{"arch": "inception", "model": "image embedding model", "dataset": "photos of plants, animals and fungi (iNaturalist)", "train_examples": 77898, "image_size": 64, "crop_scale_min": 1, "horizontal_flip": true, "targets": ["family"], "num_classes": 181, "embedding_dim": 64, "norm": "groupnorm", "hidden_act": "relu", "weight_standardization": false, "depths": [2, 2, 7, 2], "kernel_size": 3, "stem": "single", "widths": [160, 272, 480, 848], "am_softmax_margin": 0.2, "am_softmax_scale": 16, "init": "kaiming_normal", "optimizer": "soap", "beta2": 0.99, "learning_rate": 0.0023, "beta1": 0.9, "shampoo_beta": 0.95, "eps": 1e-08, "precondition_frequency": 50, "max_precond_dim": 512, "merge_dims": true, "one_sided": true, "adamw_lr_other_params": 0.0025, "max_steps": 7000, "batch_size": 64, "epochs": 5.8, "lr_schedule": "wsd", "decay_fraction": 0.4, "final_lr_fraction": 0, "warmup_steps": 350, "weight_decay": 0.1, "adamw_weight_decay_other_params": 0.01}
Rows from block 6 of a small image embedding model, named by matrix and row number. Rows with one number belong to one channel. Each number is 500 + 50 x the weight over its row's rms, rounded and kept within 0 to 999. All counts start at 0. Numbers have three digits each. After the name is the row's rms in percent of the matrix's.
After each channel's rows are labels from the 100 images, of 14976, where the channel reaches its highest value: "top examples" is what is common among them; "peak at" is the part of the image that holds the peak. Only what is clearly more common there than usual is listed. The data: photos of plants, animals and fungi (iNaturalist). In brackets: how many of the 100.
# r30: branch 2 reduce pointwise conv (model.blocks.6.r3.0.weight, 120x480x1x1), inputs 120-239
# b30: branch 2 3x3 conv (model.blocks.6.b3.0.weight, 180x120x3x3, transposed, each kernel summed), outputs 90-179

r30.69 109:539432538413541520551556460477473461472570514570468552541448507613517539505506495592463528473471492444600551498441469395447498517594528484530454666464532572529582468498462492579443623485589533541454518516532516567581483450479467557568500533493464516446457471432529491493546462570568443426580467505426522492568495538446434513540520462509537526567564579543505551
b30.69 136:467530575523517509500500385574637500462540541542516624531454508494603506593495478399612562501574496584498609598593602541574620609491384512503485513584509506560463441516541473523487544573526531447507438501523568539512520563523514525459571424418522456460505523473544504510
top examples: phylum Arthropoda (65); class Insecta (64); order Lepidoptera (36); family: Nymphalidae (29)
peak at: top right (32); centre (29)

r30.20 085:481533427484523494616433421542522430515526538565465441462386510500408568461439395496478627461492513496457522544452416598517557349414493450564485524477488553446668496461560393666456488377330501427458487453495391560448435441531425521507569490483440465476467452434469458461518480431603470478520471468539542464475529495489512493444454438487489517587488627417521677
b30.20 087:507558544476474461458451516564520541522459432560525568535495526575578459556593563524509507539477493509519534526493538484487544553532531545592520441470584406432474581523600510557474499506507576630540533505537538506553487506551549577458579534568562584562534521487497522478
top examples: phylum Arthropoda (97); class Insecta (94); order Coleoptera (34); family: Coccinellidae (25)
peak at: bottom centre (42)

r30.109 093:614543499436485493486572522493499477468506533372458467462471545527510411557500539419466414553556504482571395528408605510453537601545481492531524419481590403526546469502572556333595543519544504555466493495558528525478457489479465560417528482579501566501453517534527563540437524471389514575564463543445580536473487519543497489495531545513543458485557512494494486
b30.109 134:538501528455466500478498411471535541473475490554540586519477494523572520527516428421558564475556505492535534508542468534533537549539538503559573543469493554505522519559452472519560540535544518414545494542470547485523493515516600505488540468472473538537526490498495484498
top examples: order Passeriformes (79); family: Parulidae (29)
peak at: centre (45); middle left (26)

r30.105 091:534518503490384531529546502540559537450646560475433452453457529554487527542475482574606460560565494465513432493441445509526565493553563493701545414457555548483584519356507554423499483420461435519504486493445521542454648485590483571440607461562453635463467571501595520596526487425455497403578488523568568515515444632533534527516565528504596614509534579406441604
b30.105 101:569519520450558514471511403557572545517479536463503580450525465557560495568509425428475472473445509514527476451497528454420495535496559448549534501514508530435477564565487523566582445529470459444547460506482533453474449491479427464475527439442485565550489481455605575472
top examples: phylum Arthropoda (74); class Insecta (69); order Lepidoptera (31)
peak at: centre (34)

r30.39 132:510528520388599569499515521691456568470520478464439525497546563464550513514458494441502498526582518469487486452482533501436477427511533492547472441437554462484451432735582461468575493516584520488561607465457489563590479474502512442536450529565472598549467491476501482517481493477442464641594532553503513474518435510574517532532482473504494561467496551467620579
b30.39 107:500537522416509595645611419505547554483491544479510557467497480499555556546589400402568544455518549465546474528450520516534486537474608499486530519528488459423515495481564454535511512505567499475535557496504598598480585513523692496594566425455501465567538504529471523539
top examples: class Aves (84)
peak at: middle right (63)

r30.94 106:564517461444503494447527524484494424452539562514403524416492577505437517465433413384492469570565444547494491447411516582462490497458414425449524482513577461437444524527514543468547522493495502495495544556449491441437413440437430546423558457516538552570449450484532548610451458439503509462464433453453544433517470460511529493451493449610530536488522530524456537
b30.94 098:473532552509511477521476469693538483562503492533549539484493481478532593540532472486494515559513501516515536535550505492588500513502565553536505517514581561633547540500579533602564491602541557437524449510472536600474448546567547510450553468411450586595573533449546605569
top examples: class Aves (89); order Passeriformes (69)
peak at: middle right (53); centre (26)

r30.19 112:449494488650615505421478458511417439607519446513635460602633462423469473499483450657484476431493541508433457477548454450490488587415542560494446498474455535553547465528455473544462558466474530595593528520558489527532456541500548496574440587408527361606535539594567503520444541471471514521556553548477462549589477490465518517429473483491487517535553426461675442
b30.19 113:538521455501534466534455422484552488528556503532470576475440472547511412593506419370450551490542599523547504494473538507404518510519477505469453543432553490551549523521610506486497465562489556431496463531597537490484502490513502469345561396407433489589555464519566532525
top examples: order Passeriformes (53)
peak at: centre (36)

r30.15 107:486363633448529533498506471497472446450467501522434510384453390518489527496472522547473511524399497472454546434453439395441479464515520498465504538499455539484563469513556502588559528475582523545460511506402460512478432444479508495512467508554604486503477495485478527550483475486567450520635523617519405422457573534665460493506517439509519540551465510579553508
b30.15 096:492535469575533515401511358542534538485442522473484557474470444520522464480501323340514526511460454484508448428493469454416473544533532559603519550517514491436570498479528509543545534544490496450487416519600543476481503561491462594414592413431533552538458515476573507522
top examples: phylum Tracheophyta (29); kingdom Plantae (29)
peak at: top right (35); centre (25)

r30.49 090:412521513530479492500549475408523545384457493488510522436438465480403455448463451481440526535480527502419493477459466530526512413463500492364488497524499468513457448446502491461429449470388488440424484570453455402468420509537531493382502411416498523402515430497508476454452494458509499447454453470396462397480548443528518462445484440442480474512503443424492450
b30.49 093:512561537484415442411498577428476536516470463417414470451471459495507545486474559535459467528498538528517542511532510493449493476443545485435453463439450437460446439410415515401461456437456439510423478511449476447496558426452565464363451486470503435433404481491372425429
top examples: order Charadriiformes (29)
peak at: top right (33)

r30.14 114:475435478577437437437475511433453485463484417463616417526528439486467430460531607572495508507478448533404438430551402455411509482448456505415471427473477553459472484581454569408428437427556484460482433462481483398465570566558502440595416634498511547429533515438469532502457564465428525533462586535546426485441543499559460441493453496483452438515475438469628436
b30.14 095:569527475481526458475471478520473489543492469361509473576466553414468566498515463486492459560462558543484424519426476441472521498510494539625484549462503477380526486454474568568515514603586507474535421476455516428438447529596486464538415482449554425562521485513540473558
top examples: order Passeriformes (53)
peak at: centre (44)

r30.96 096:555532484540484596425571480522508392521538496499565590535498530477479511543600509440513530458627543549538517518482466528482498514453554494554547519477480432544501545684403586583531473547435447405586452575455501527461558570506444505512496530574593448444540481525580464558446520488484481560465502529507576506549571607471478636492545522538564515490545394457459575
b30.96 122:493541493523548500484441320529534426451477516406512557501503449474516484501556310353491490495517510446530372419544461506458440524526506499541524573484518464521558501496438462538445499541533498377521469553542565506550497524513480521502601397387432528541536477463471522482
top examples: order Charadriiformes (30); family: Scolopacidae (26)
peak at: centre (46)

r30.71 115:567531441484534539492482466507475528488571430516503441508522557560559444533529540499516435448604476468473446480548440550480424496493507525507512523492581454501550518561568505391506597498483531610529553574548667502544499540342546473566449523475464502539501530504464444539480531552489491542500520594406514545558488465538516515562514478514523438360611465546430466
b30.71 146:508522489476541428449483359567516477493444474569538531455533468452485512507442397378479466463482491490422551493531508426427486531495444502481525507482570543414564497551529512573451516577568562316497463524519556473477432525563433559437570382430503547559528520496482582588
top examples: order Passeriformes (63)
peak at: centre (44)

r30.112 096:435436561479472547502464529545445472487443443433505557500530461480490493445480483516447505480442547503405412481467458485442452520461517481428474487447499488481434501459518510513407511413404490526480458576534500515506569491539419454485425416471496448516515426446495451430468474429559501533505479405411457476468513507473397515413455532398477506514513516597450433
b30.112 081:452428455416574532386483424494446419497521497496569471510495454550500489485516385448428486523472523468367430470464425508483396457519410515424509564473430437391467481498455498499508469504472472451432472550475494407566558475481476473399449410418441473492504479524491407493
top examples: order Charadriiformes (32)
peak at: centre (46)

r30.115 127:524484559515537556412537454513451455604502485459537550508506465438530411531553549602457472525511546468495485462497548477424460482501619491445480388453425554513348437469568524338448494543449532528518475476563507469554501525467560485592464599488447573491538528540460427549444524508380454503556492559480467475511561594580566496557492529492528485492531407549600424
b30.115 137:545400431428521513445487340523521474437450549450453573481455463437489521505494317302446514457457576460497427530459433536446484541489532469481492542442468505530515478510522483552502442539476494381485521544526468519558529470478546443561514356366503410516510472456451492481
top examples: order Charadriiformes (32); family: Scolopacidae (25)
peak at: centre (38)

r30.118 118:551567583473603483565495494542501561563594577605502491493597527539582559508486482554446547504532525443533658529522515617523512493558474515436502663488504554457458501475539469566491592550655600602514553465571538509548546475587619565543519491469461560430526480521515541501518517531632507483460497475565530467590494480569579541616528537456551438634552614556533547
b30.118 143:469496472517542436474524395592531497484481482536524579473566456504462538529552396392536546499516469550488504453532491487499519555499443475471457485444521532484547511533496465540524489568484514548461463479539487485471463498492531546448610404404474504555499508479515476543
top examples: phylum Arthropoda (80); class Insecta (79); order Coleoptera (40); family: Coccinellidae (38)
peak at: centre (39)

r30.12 107:517424493458576514437499510539499501441500514392507548504480491408606356458450472558472410520475525500446383456492513477477479454461505470556471410504494417546534483450431511409492571551521589501410561489442500528532491485437545466518456471426485472496518481411456430488462499457457468478531467394375442499514511613446518530470523536501538573454473450545440555
b30.12 110:506537440435512475543544449458496532552598515493505531508522568571483438518521514483475525453514589462446554554522491541487448509540573557490498471615585534546506545463544517628526475525606497540487449666458556512464521579505464578486579426419480558597540549511510457498
top examples: class Insecta (84); phylum Arthropoda (84); order Lepidoptera (72); family: Nymphalidae (47)
peak at: middle left (85)

r30.83 119:545471578585504542590497558473532517540518568596563604553523477503546482600513546558450619486514562491560607479581380489494493505522612574512530534505517524545500511483449523612484565556470536540502531445495491586569448589520530519510557520536503604582570570546568499515479536526543528460537575536528503605555520482455487537558535528520503472579483536516513576
b30.83 185:492504492483513497445490360437563509564486473461524589506492490550531511574490363334523510530544514562521425557547504491537525590478546539525523543485570532505562494542568480590504509578553529427514508523515562514492502544545495527565573390358472497614573506546528547544
top examples: phylum Tracheophyta (31); kingdom Plantae (31)
peak at: top left (40); centre (26)

r30.84 107:528533602533516543531528379539494509554517528589501599574582511528522535475492487503451511437427587487506555555535493472466481512614572516499521490485510564564532498559492377506515512590510508499514480486466483535567450485467534495549445452510413409599496453477491505521546475513507553549501474510429478517533517556558494519460514582452517537506560549580539524
b30.84 134:529529508584464507450488438546554500442462481549532583512528476496543548561501441401513470558570455548401441508552516550480500533500505513526525532476522449560547495515437529546492502555537538439535544573481515530514485495537496504548590466472468563566501520504470578543
top examples: phylum Tracheophyta (33); kingdom Plantae (33)
peak at: top left (41)

r30.110 103:508427396494475522466407509435522411423447458422441413400463419544420460486468474494537478524417394566450517523482420518531484547553500444509465487496447516388501509499486509482473458461515480485554532488477429424514526435460499457467478482481484418437436492500471541484497482484496477449476457507476441496519428384454464510463460540445455461487498505529453460
b30.110 101:468504498553474475466516545498456473500554479508470495469503546476540468529491506580521501528515476529568506499542499509538473471461516515540451441543499471532504472387512556489464465461543485491522487542521486499411514522498535513387500514499573536478521519575562509527
top examples: phylum Tracheophyta (25); kingdom Plantae (25)
peak at: bottom left (32)

r30.43 101:502473508543551570477578537536502474489546494437544575473470556405486471486529543542493524451548499569528532459499529506474491507457550498447550598495562446522583511513529600599500463500530494444566562461532525540498421490583480523501518543599443503534545506474540576562455498490531505515558470496512567480552571543568469596528579473546563508539503532464529544
b30.43 102:546545508534526502536541484534487580554494563454431575478521559554459435549495498523477445507468453474523519540522524573623500512520482508438592494559508518568530536518464510601644480514501519546547579589526487581517585484483527487637547432470566421540551436508597462448
top examples: order Charadriiformes (36); order Lepidoptera (34); family: Scolopacidae (27); family: Nymphalidae (25)
peak at: centre (45)

r30.67 065:444494422449484470516475491444482510472470479460408384407451471530539483447533526464457472477444473494485536511445450452512486564519424466476473509487471423440490451435506467449446487562581450430503438396516468444572543493519413450476409524488445449440417445450496484498505500482456535527382462402504504459443382452478533454483503439499500438478472475393483468
b30.67 059:377487494528399573521582523444492515576580365484518446467396545466451359453493511556462522565492504514493508450486491460543495391523489581517551438558542511522536518448544478576543509482517516430520510447535496463533486469563498463588522499532519462554531554532458493507
top examples: phylum Tracheophyta (72); kingdom Plantae (72); class Magnoliopsida (67)
peak at: centre (25)