config.toml
arch = "inception"
model = "image embedding model"
dataset = "photos of plants, animals and fungi (iNaturalist)"
train_examples = 77898
image_size = 64
crop_scale_min = 1
horizontal_flip = true
targets = ["family"]
num_classes = 181
embedding_dim = 64
norm = "groupnorm"
activation = "relu"
weight_standardization = false
depths = [2, 2, 7, 2]
kernel_size = 3
stem = "single"
widths = [160, 272, 480, 848]
am_softmax_margin = 0.2
am_softmax_scale = 16
init = "kaiming_normal"
optimizer = "soap"
beta2 = 0.99
lr = 0.0023
beta1 = 0.9
shampoo_beta = 0.95
eps = 1e-08
precondition_frequency = 50
max_precond_dim = 512
merge_dims = true
one_sided = true
adamw_lr_other_params = 0.0025
steps = 7000
batch_size = 64
epochs = 5.8
lr_schedule = "wsd"
decay_fraction = 0.4
final_lr_fraction = 0
warmup_steps = 350
weight_decay = 0.1
adamw_weight_decay_other_params = 0.01
Rows from block 3 of a small image embedding model, named by matrix and row number. Rows with one number belong to one channel. Each number is 200 + 40 x the weight over its row's rms, rounded and kept within 0 to 999. All counts start at 0.
After each channel's rows are labels from the 100 images, of 14976, where the channel reaches its highest value: "responds to" is what is common among them; "colour at peak" is the nearest of a few named colours to the mean colour under the peak. Only what is clearly more common there than usual is listed. The data: photos of plants, animals and fungi (iNaturalist).
# r30: branch 2 reduce pointwise conv (model.blocks.3.r3.0.weight, 68x272x1x1), inputs 0-135
# b30: branch 2 3x3 conv (model.blocks.3.b3.0.weight, 102x68x3x3, transposed, each kernel summed), outputs 0-101

r30.32,173,215,247,226,144,206,178,199,159,225,146,208,278,192,216,162,204,140,155,168,159,209,133,172,97,164,172,153,205,201,197,259,190,142,235,209,200,185,166,193,178,295,183,167,227,245,240,251,211,243,204,153,205,152,238,244,192,171,176,193,181,138,201,220,187,214,147,168,261,188,167,190,272,298,175,197,209,165,151,170,153,140,296,170,171,130,134,177,194,213,281,217,222,182,309,179,253,290,214,240,220,154,173,204,280,142,206,165,200,187,198,151,274,184,176,197,271,317,240,196,263,211,182,190,151,195,169,217,256,195,219,236,171,152,233,152
b30.32,158,185,229,213,246,183,253,239,194,245,251,219,160,256,225,137,263,245,207,199,210,191,151,129,220,164,191,226,215,252,160,248,135,180,165,152,143,225,236,188,156,198,263,206,92,155,211,190,183,195,248,250,199,224,256,139,225,183,165,146,228,218,190,203,241,181,157,208,258,220,216,197,202,163,163,209,194,164,175,230,140,237,173,237,296,144,273,200,241,238,241,259,152,197,169,234,234,246,155,153,132,172
responds to: order Charadriiformes
colour at peak: pink

r30.42,191,169,143,192,168,191,180,137,114,177,199,96,220,187,153,203,221,213,141,153,223,194,169,209,190,248,176,248,178,203,215,167,168,141,144,181,194,184,200,249,170,175,195,236,171,179,221,191,213,275,190,220,221,166,145,208,229,218,174,149,184,135,182,185,153,188,229,241,179,242,263,181,192,227,294,193,195,235,183,197,181,175,238,163,251,228,185,251,129,240,251,204,163,235,209,194,237,147,201,157,235,158,311,191,191,245,205,172,216,207,203,190,222,273,221,213,158,200,209,192,220,204,180,234,214,215,177,250,208,231,201,232,160,155,210,283
b30.42,177,173,171,182,186,178,274,193,205,240,203,140,260,141,188,193,225,151,164,282,246,218,187,160,139,204,234,204,238,194,208,212,246,154,219,250,188,168,202,165,220,213,175,182,283,130,277,139,231,205,242,123,302,211,215,183,204,189,207,148,239,206,199,158,227,210,154,189,183,224,165,273,223,195,145,194,220,188,187,113,194,269,162,175,240,211,167,265,222,150,136,149,148,282,174,156,236,198,223,164,205,172
responds to: class Aves; phylum Chordata; order Charadriiformes
colour at peak: grey

r30.26,213,240,239,221,329,246,174,185,173,250,135,214,208,179,203,249,278,168,254,258,199,192,173,181,239,204,167,158,138,161,235,256,131,207,206,178,169,215,161,226,206,215,157,211,202,190,240,171,211,225,203,229,256,165,161,279,238,241,163,187,160,224,260,226,209,213,260,231,266,236,208,205,275,174,238,241,189,162,206,191,255,143,178,196,234,235,230,153,261,190,162,266,197,182,175,198,162,305,218,150,184,180,213,285,214,190,199,184,270,210,239,198,208,170,260,215,239,208,226,170,223,223,162,224,245,200,191,235,205,225,154,130,125,155,238,226
b30.26,248,231,213,181,363,168,224,196,225,239,278,193,225,206,225,191,213,196,189,197,205,225,259,187,191,163,224,202,231,201,227,208,270,245,209,206,259,184,218,210,196,192,235,242,244,216,137,135,176,178,261,216,207,224,232,195,167,230,276,248,177,164,254,206,211,242,332,240,184,299,182,212,153,235,177,250,250,228,218,195,162,188,198,201,250,163,210,188,168,226,188,147,269,180,208,216,242,250,130,200,205,185
responds to: phylum Chordata; class Aves; order Anseriformes; family: Anatidae
colour at peak: pink

r30.37,188,208,156,223,142,208,218,227,208,242,204,173,189,158,265,228,234,154,155,190,186,168,168,171,217,173,157,232,183,138,181,173,200,136,174,195,150,194,207,220,218,219,178,198,176,228,274,198,237,262,205,190,248,213,227,229,151,233,198,231,187,212,200,221,218,177,239,257,308,246,252,223,230,151,165,216,206,173,239,238,276,186,210,273,307,281,261,165,186,213,154,271,240,150,168,158,287,283,115,172,204,269,223,209,276,270,182,188,325,240,178,128,220,155,164,153,206,214,250,197,211,99,219,270,273,208,127,152,270,177,196,143,168,162,211,263
b30.37,168,214,117,188,217,148,240,225,251,242,166,137,158,192,228,186,248,173,209,191,182,242,202,186,203,174,231,253,206,165,178,144,182,98,220,195,206,162,266,211,202,198,240,192,128,172,198,183,249,131,229,197,245,232,253,218,223,186,204,149,264,131,161,249,202,229,208,253,220,230,191,139,217,239,197,289,199,135,234,174,288,254,179,222,221,187,200,209,238,237,184,134,105,222,126,171,236,208,204,223,133,171
responds to: phylum Chordata; class Aves; order Charadriiformes
colour at peak: grey

r30.55,179,200,186,266,173,198,208,209,234,255,297,172,182,194,202,219,192,237,200,195,174,178,200,188,196,180,200,186,199,183,175,188,180,193,210,196,168,188,172,112,177,220,202,196,218,220,223,235,176,246,265,243,250,165,202,157,182,299,199,226,190,183,383,219,206,172,193,212,164,113,217,175,175,182,194,108,155,261,164,199,187,199,183,242,200,166,184,239,162,213,174,177,135,171,208,153,217,185,221,200,230,141,218,202,213,225,278,217,181,181,149,211,191,290,182,192,166,214,208,138,196,191,182,166,127,133,220,250,176,195,257,292,196,334,193,169
b30.55,192,210,157,173,214,201,254,212,160,176,224,168,148,284,194,148,249,232,173,248,199,203,210,156,198,131,209,262,212,212,213,140,202,178,165,251,202,212,152,119,210,178,242,253,176,213,200,242,251,178,273,196,281,223,262,209,200,181,232,210,245,144,179,230,251,208,178,259,190,234,97,183,216,229,232,209,219,277,181,211,263,214,176,236,167,275,238,267,190,273,206,214,225,252,207,167,251,223,126,141,161,238
responds to: phylum Arthropoda; class Insecta
colour at peak: brown

r30.66,182,228,157,300,194,254,180,225,258,202,187,218,169,155,178,232,166,176,179,182,202,177,225,165,216,187,207,228,179,170,218,185,172,191,188,204,135,154,133,191,172,239,143,170,194,171,245,207,203,283,247,193,281,189,228,209,161,291,228,249,191,138,302,253,225,165,206,237,184,187,190,169,205,173,197,160,200,173,173,188,199,220,199,197,163,181,156,183,164,210,218,156,179,240,227,161,149,234,220,193,224,258,209,219,174,172,185,213,287,230,182,192,164,220,240,172,102,179,137,141,126,185,142,224,196,167,248,158,169,231,154,183,206,258,157,195
b30.66,213,128,189,246,260,252,191,205,171,145,227,245,190,281,145,184,171,208,240,188,144,190,192,160,267,220,174,162,178,216,198,220,198,207,237,236,221,212,169,225,170,186,235,232,255,228,188,251,197,267,167,275,219,206,210,314,233,259,202,214,184,230,210,132,171,172,169,209,179,194,203,185,207,157,299,185,208,257,160,252,271,164,220,165,211,265,235,186,147,160,249,224,309,192,229,160,168,179,167,235,132,212
responds to: phylum Arthropoda; class Insecta; order Lepidoptera; family: Nymphalidae
colour at peak: brown; black

r30.64,198,184,139,190,161,191,203,112,179,190,159,149,183,171,204,178,173,180,204,171,225,175,181,221,191,207,175,232,204,137,178,128,180,155,217,110,193,171,175,180,147,160,125,211,134,202,218,178,215,238,158,192,197,219,229,216,198,261,227,219,181,177,230,240,248,222,181,230,127,142,216,155,111,239,135,150,211,175,116,258,157,263,215,171,119,148,180,168,148,169,202,159,153,201,189,173,225,240,208,265,218,212,360,168,181,155,176,149,165,147,148,150,180,232,183,159,263,164,300,176,277,220,171,199,154,200,224,214,319,184,163,179,264,210,220,141
b30.64,184,204,159,126,164,194,213,261,179,236,238,145,255,259,212,174,158,209,146,186,166,166,155,240,274,211,175,178,157,117,164,173,264,225,186,302,160,169,181,140,192,168,157,226,211,248,243,167,180,234,230,194,105,175,194,191,174,221,204,232,156,242,155,167,179,173,193,116,192,201,286,192,218,184,244,238,131,266,180,221,191,191,152,199,210,138,221,163,221,196,168,175,240,260,217,160,159,182,204,149,257,232
responds to: class Aves; order Charadriiformes
colour at peak: grey

r30.36,208,229,231,156,145,152,164,197,183,194,249,234,196,255,174,185,201,133,193,141,203,208,141,221,129,240,176,162,216,198,163,278,153,171,183,195,208,180,218,224,177,205,143,183,245,220,158,196,161,175,177,195,193,173,194,315,268,152,166,210,247,152,175,270,166,189,135,162,218,216,220,178,325,216,248,155,250,144,143,217,176,276,238,145,152,161,168,213,221,246,240,172,181,183,165,148,200,255,241,156,214,167,253,256,214,183,212,162,279,183,284,196,218,202,223,295,197,175,134,190,236,178,155,194,162,179,224,202,197,177,179,262,146,176,215,171
b30.36,166,228,196,181,237,180,231,166,221,217,240,171,227,180,202,136,207,209,182,249,169,294,222,145,210,222,163,241,247,193,215,155,211,182,167,228,149,213,199,121,215,211,148,140,210,193,280,295,225,167,260,218,254,138,197,152,204,126,222,258,224,148,150,152,256,201,160,259,172,221,170,205,176,195,228,171,179,219,155,182,143,267,169,179,153,208,171,292,189,183,212,226,257,277,238,176,261,179,157,151,158,208
responds to: phylum Chordata; class Aves; order Charadriiformes; family: Laridae
colour at peak: grey

r30.48,216,197,272,181,291,262,168,230,191,245,198,173,152,130,146,231,227,216,231,230,226,201,162,199,217,186,222,236,218,187,221,219,228,216,206,229,186,206,200,138,208,172,201,222,267,159,206,163,227,228,149,202,184,187,154,225,194,145,154,166,224,178,194,178,188,191,213,225,220,155,164,248,305,249,258,208,260,165,152,132,149,181,227,188,173,156,137,199,243,192,327,204,179,221,169,161,174,291,218,241,201,247,208,219,244,155,215,245,292,188,247,235,180,205,196,228,182,193,167,193,200,245,205,177,202,185,198,222,206,238,190,201,149,167,264,178
b30.48,261,217,170,163,245,235,231,239,205,186,214,140,188,193,190,224,215,158,124,203,177,217,192,247,202,148,243,198,213,158,135,162,274,273,200,168,286,186,223,146,232,175,284,265,188,201,178,142,217,174,246,199,249,264,208,243,199,212,229,268,229,228,187,254,186,245,297,164,235,220,116,223,234,212,198,242,200,237,184,230,244,236,194,202,237,308,213,197,191,203,193,208,214,206,237,194,182,275,225,211,205,105
responds to: phylum Chordata; class Aves; order Anseriformes; family: Anatidae
colour at peak: grey

r30.47,162,187,141,193,166,164,177,240,230,221,222,89,244,197,156,195,218,193,196,151,204,250,156,187,154,208,216,160,234,212,120,39,172,164,141,98,154,113,196,234,201,102,169,170,225,70,200,211,108,161,163,153,227,176,150,183,231,227,192,180,189,182,238,221,165,243,155,174,208,151,157,132,184,253,197,234,128,170,194,254,229,165,180,194,161,164,168,164,189,206,216,213,246,192,206,222,193,244,252,240,164,226,223,185,192,165,156,183,196,157,180,176,157,190,168,129,164,236,189,248,155,144,145,220,193,112,251,185,167,189,187,178,213,226,152,261
b30.47,142,118,239,238,168,251,215,234,261,164,205,216,209,138,198,219,196,187,253,211,183,206,131,163,189,231,176,143,253,237,129,205,140,199,212,163,215,216,191,202,141,208,307,180,252,150,207,192,163,273,188,227,156,241,211,202,203,198,274,157,176,170,178,191,228,201,204,216,201,123,246,220,210,111,157,193,236,136,160,175,210,250,131,160,144,289,218,223,142,163,215,267,174,185,225,165,206,170,171,245,226,184
responds to: phylum Chordata; class Aves; order Anseriformes; family: Anatidae
colour at peak: pink

r30.43,216,200,208,201,183,173,224,186,189,188,194,209,172,259,204,170,194,211,186,189,205,162,160,200,181,192,193,178,217,221,112,185,179,164,199,179,208,176,185,191,199,189,184,186,228,205,155,190,212,157,190,172,217,174,163,216,213,198,196,186,203,184,180,174,161,175,185,195,404,201,172,217,318,230,237,192,230,158,248,153,203,171,171,244,177,201,224,186,241,288,196,290,248,250,195,223,226,282,213,181,179,223,159,207,203,122,205,217,299,148,193,165,166,225,178,245,168,250,132,196,159,171,186,191,146,202,181,228,150,240,200,183,176,176,172,168
b30.43,168,273,250,208,213,233,211,244,272,229,219,214,280,146,196,215,271,196,190,237,203,245,161,156,183,184,234,218,240,223,231,126,193,221,201,178,144,198,244,213,175,207,282,242,273,187,225,163,156,161,230,206,198,252,251,171,194,161,270,195,231,233,248,258,225,242,153,196,163,196,184,246,224,256,195,247,236,165,212,154,131,227,196,252,153,279,179,268,230,216,194,219,246,145,198,280,240,182,184,227,118,170
responds to: order Charadriiformes; order Anseriformes; family: Anatidae; family: Laridae
colour at peak: grey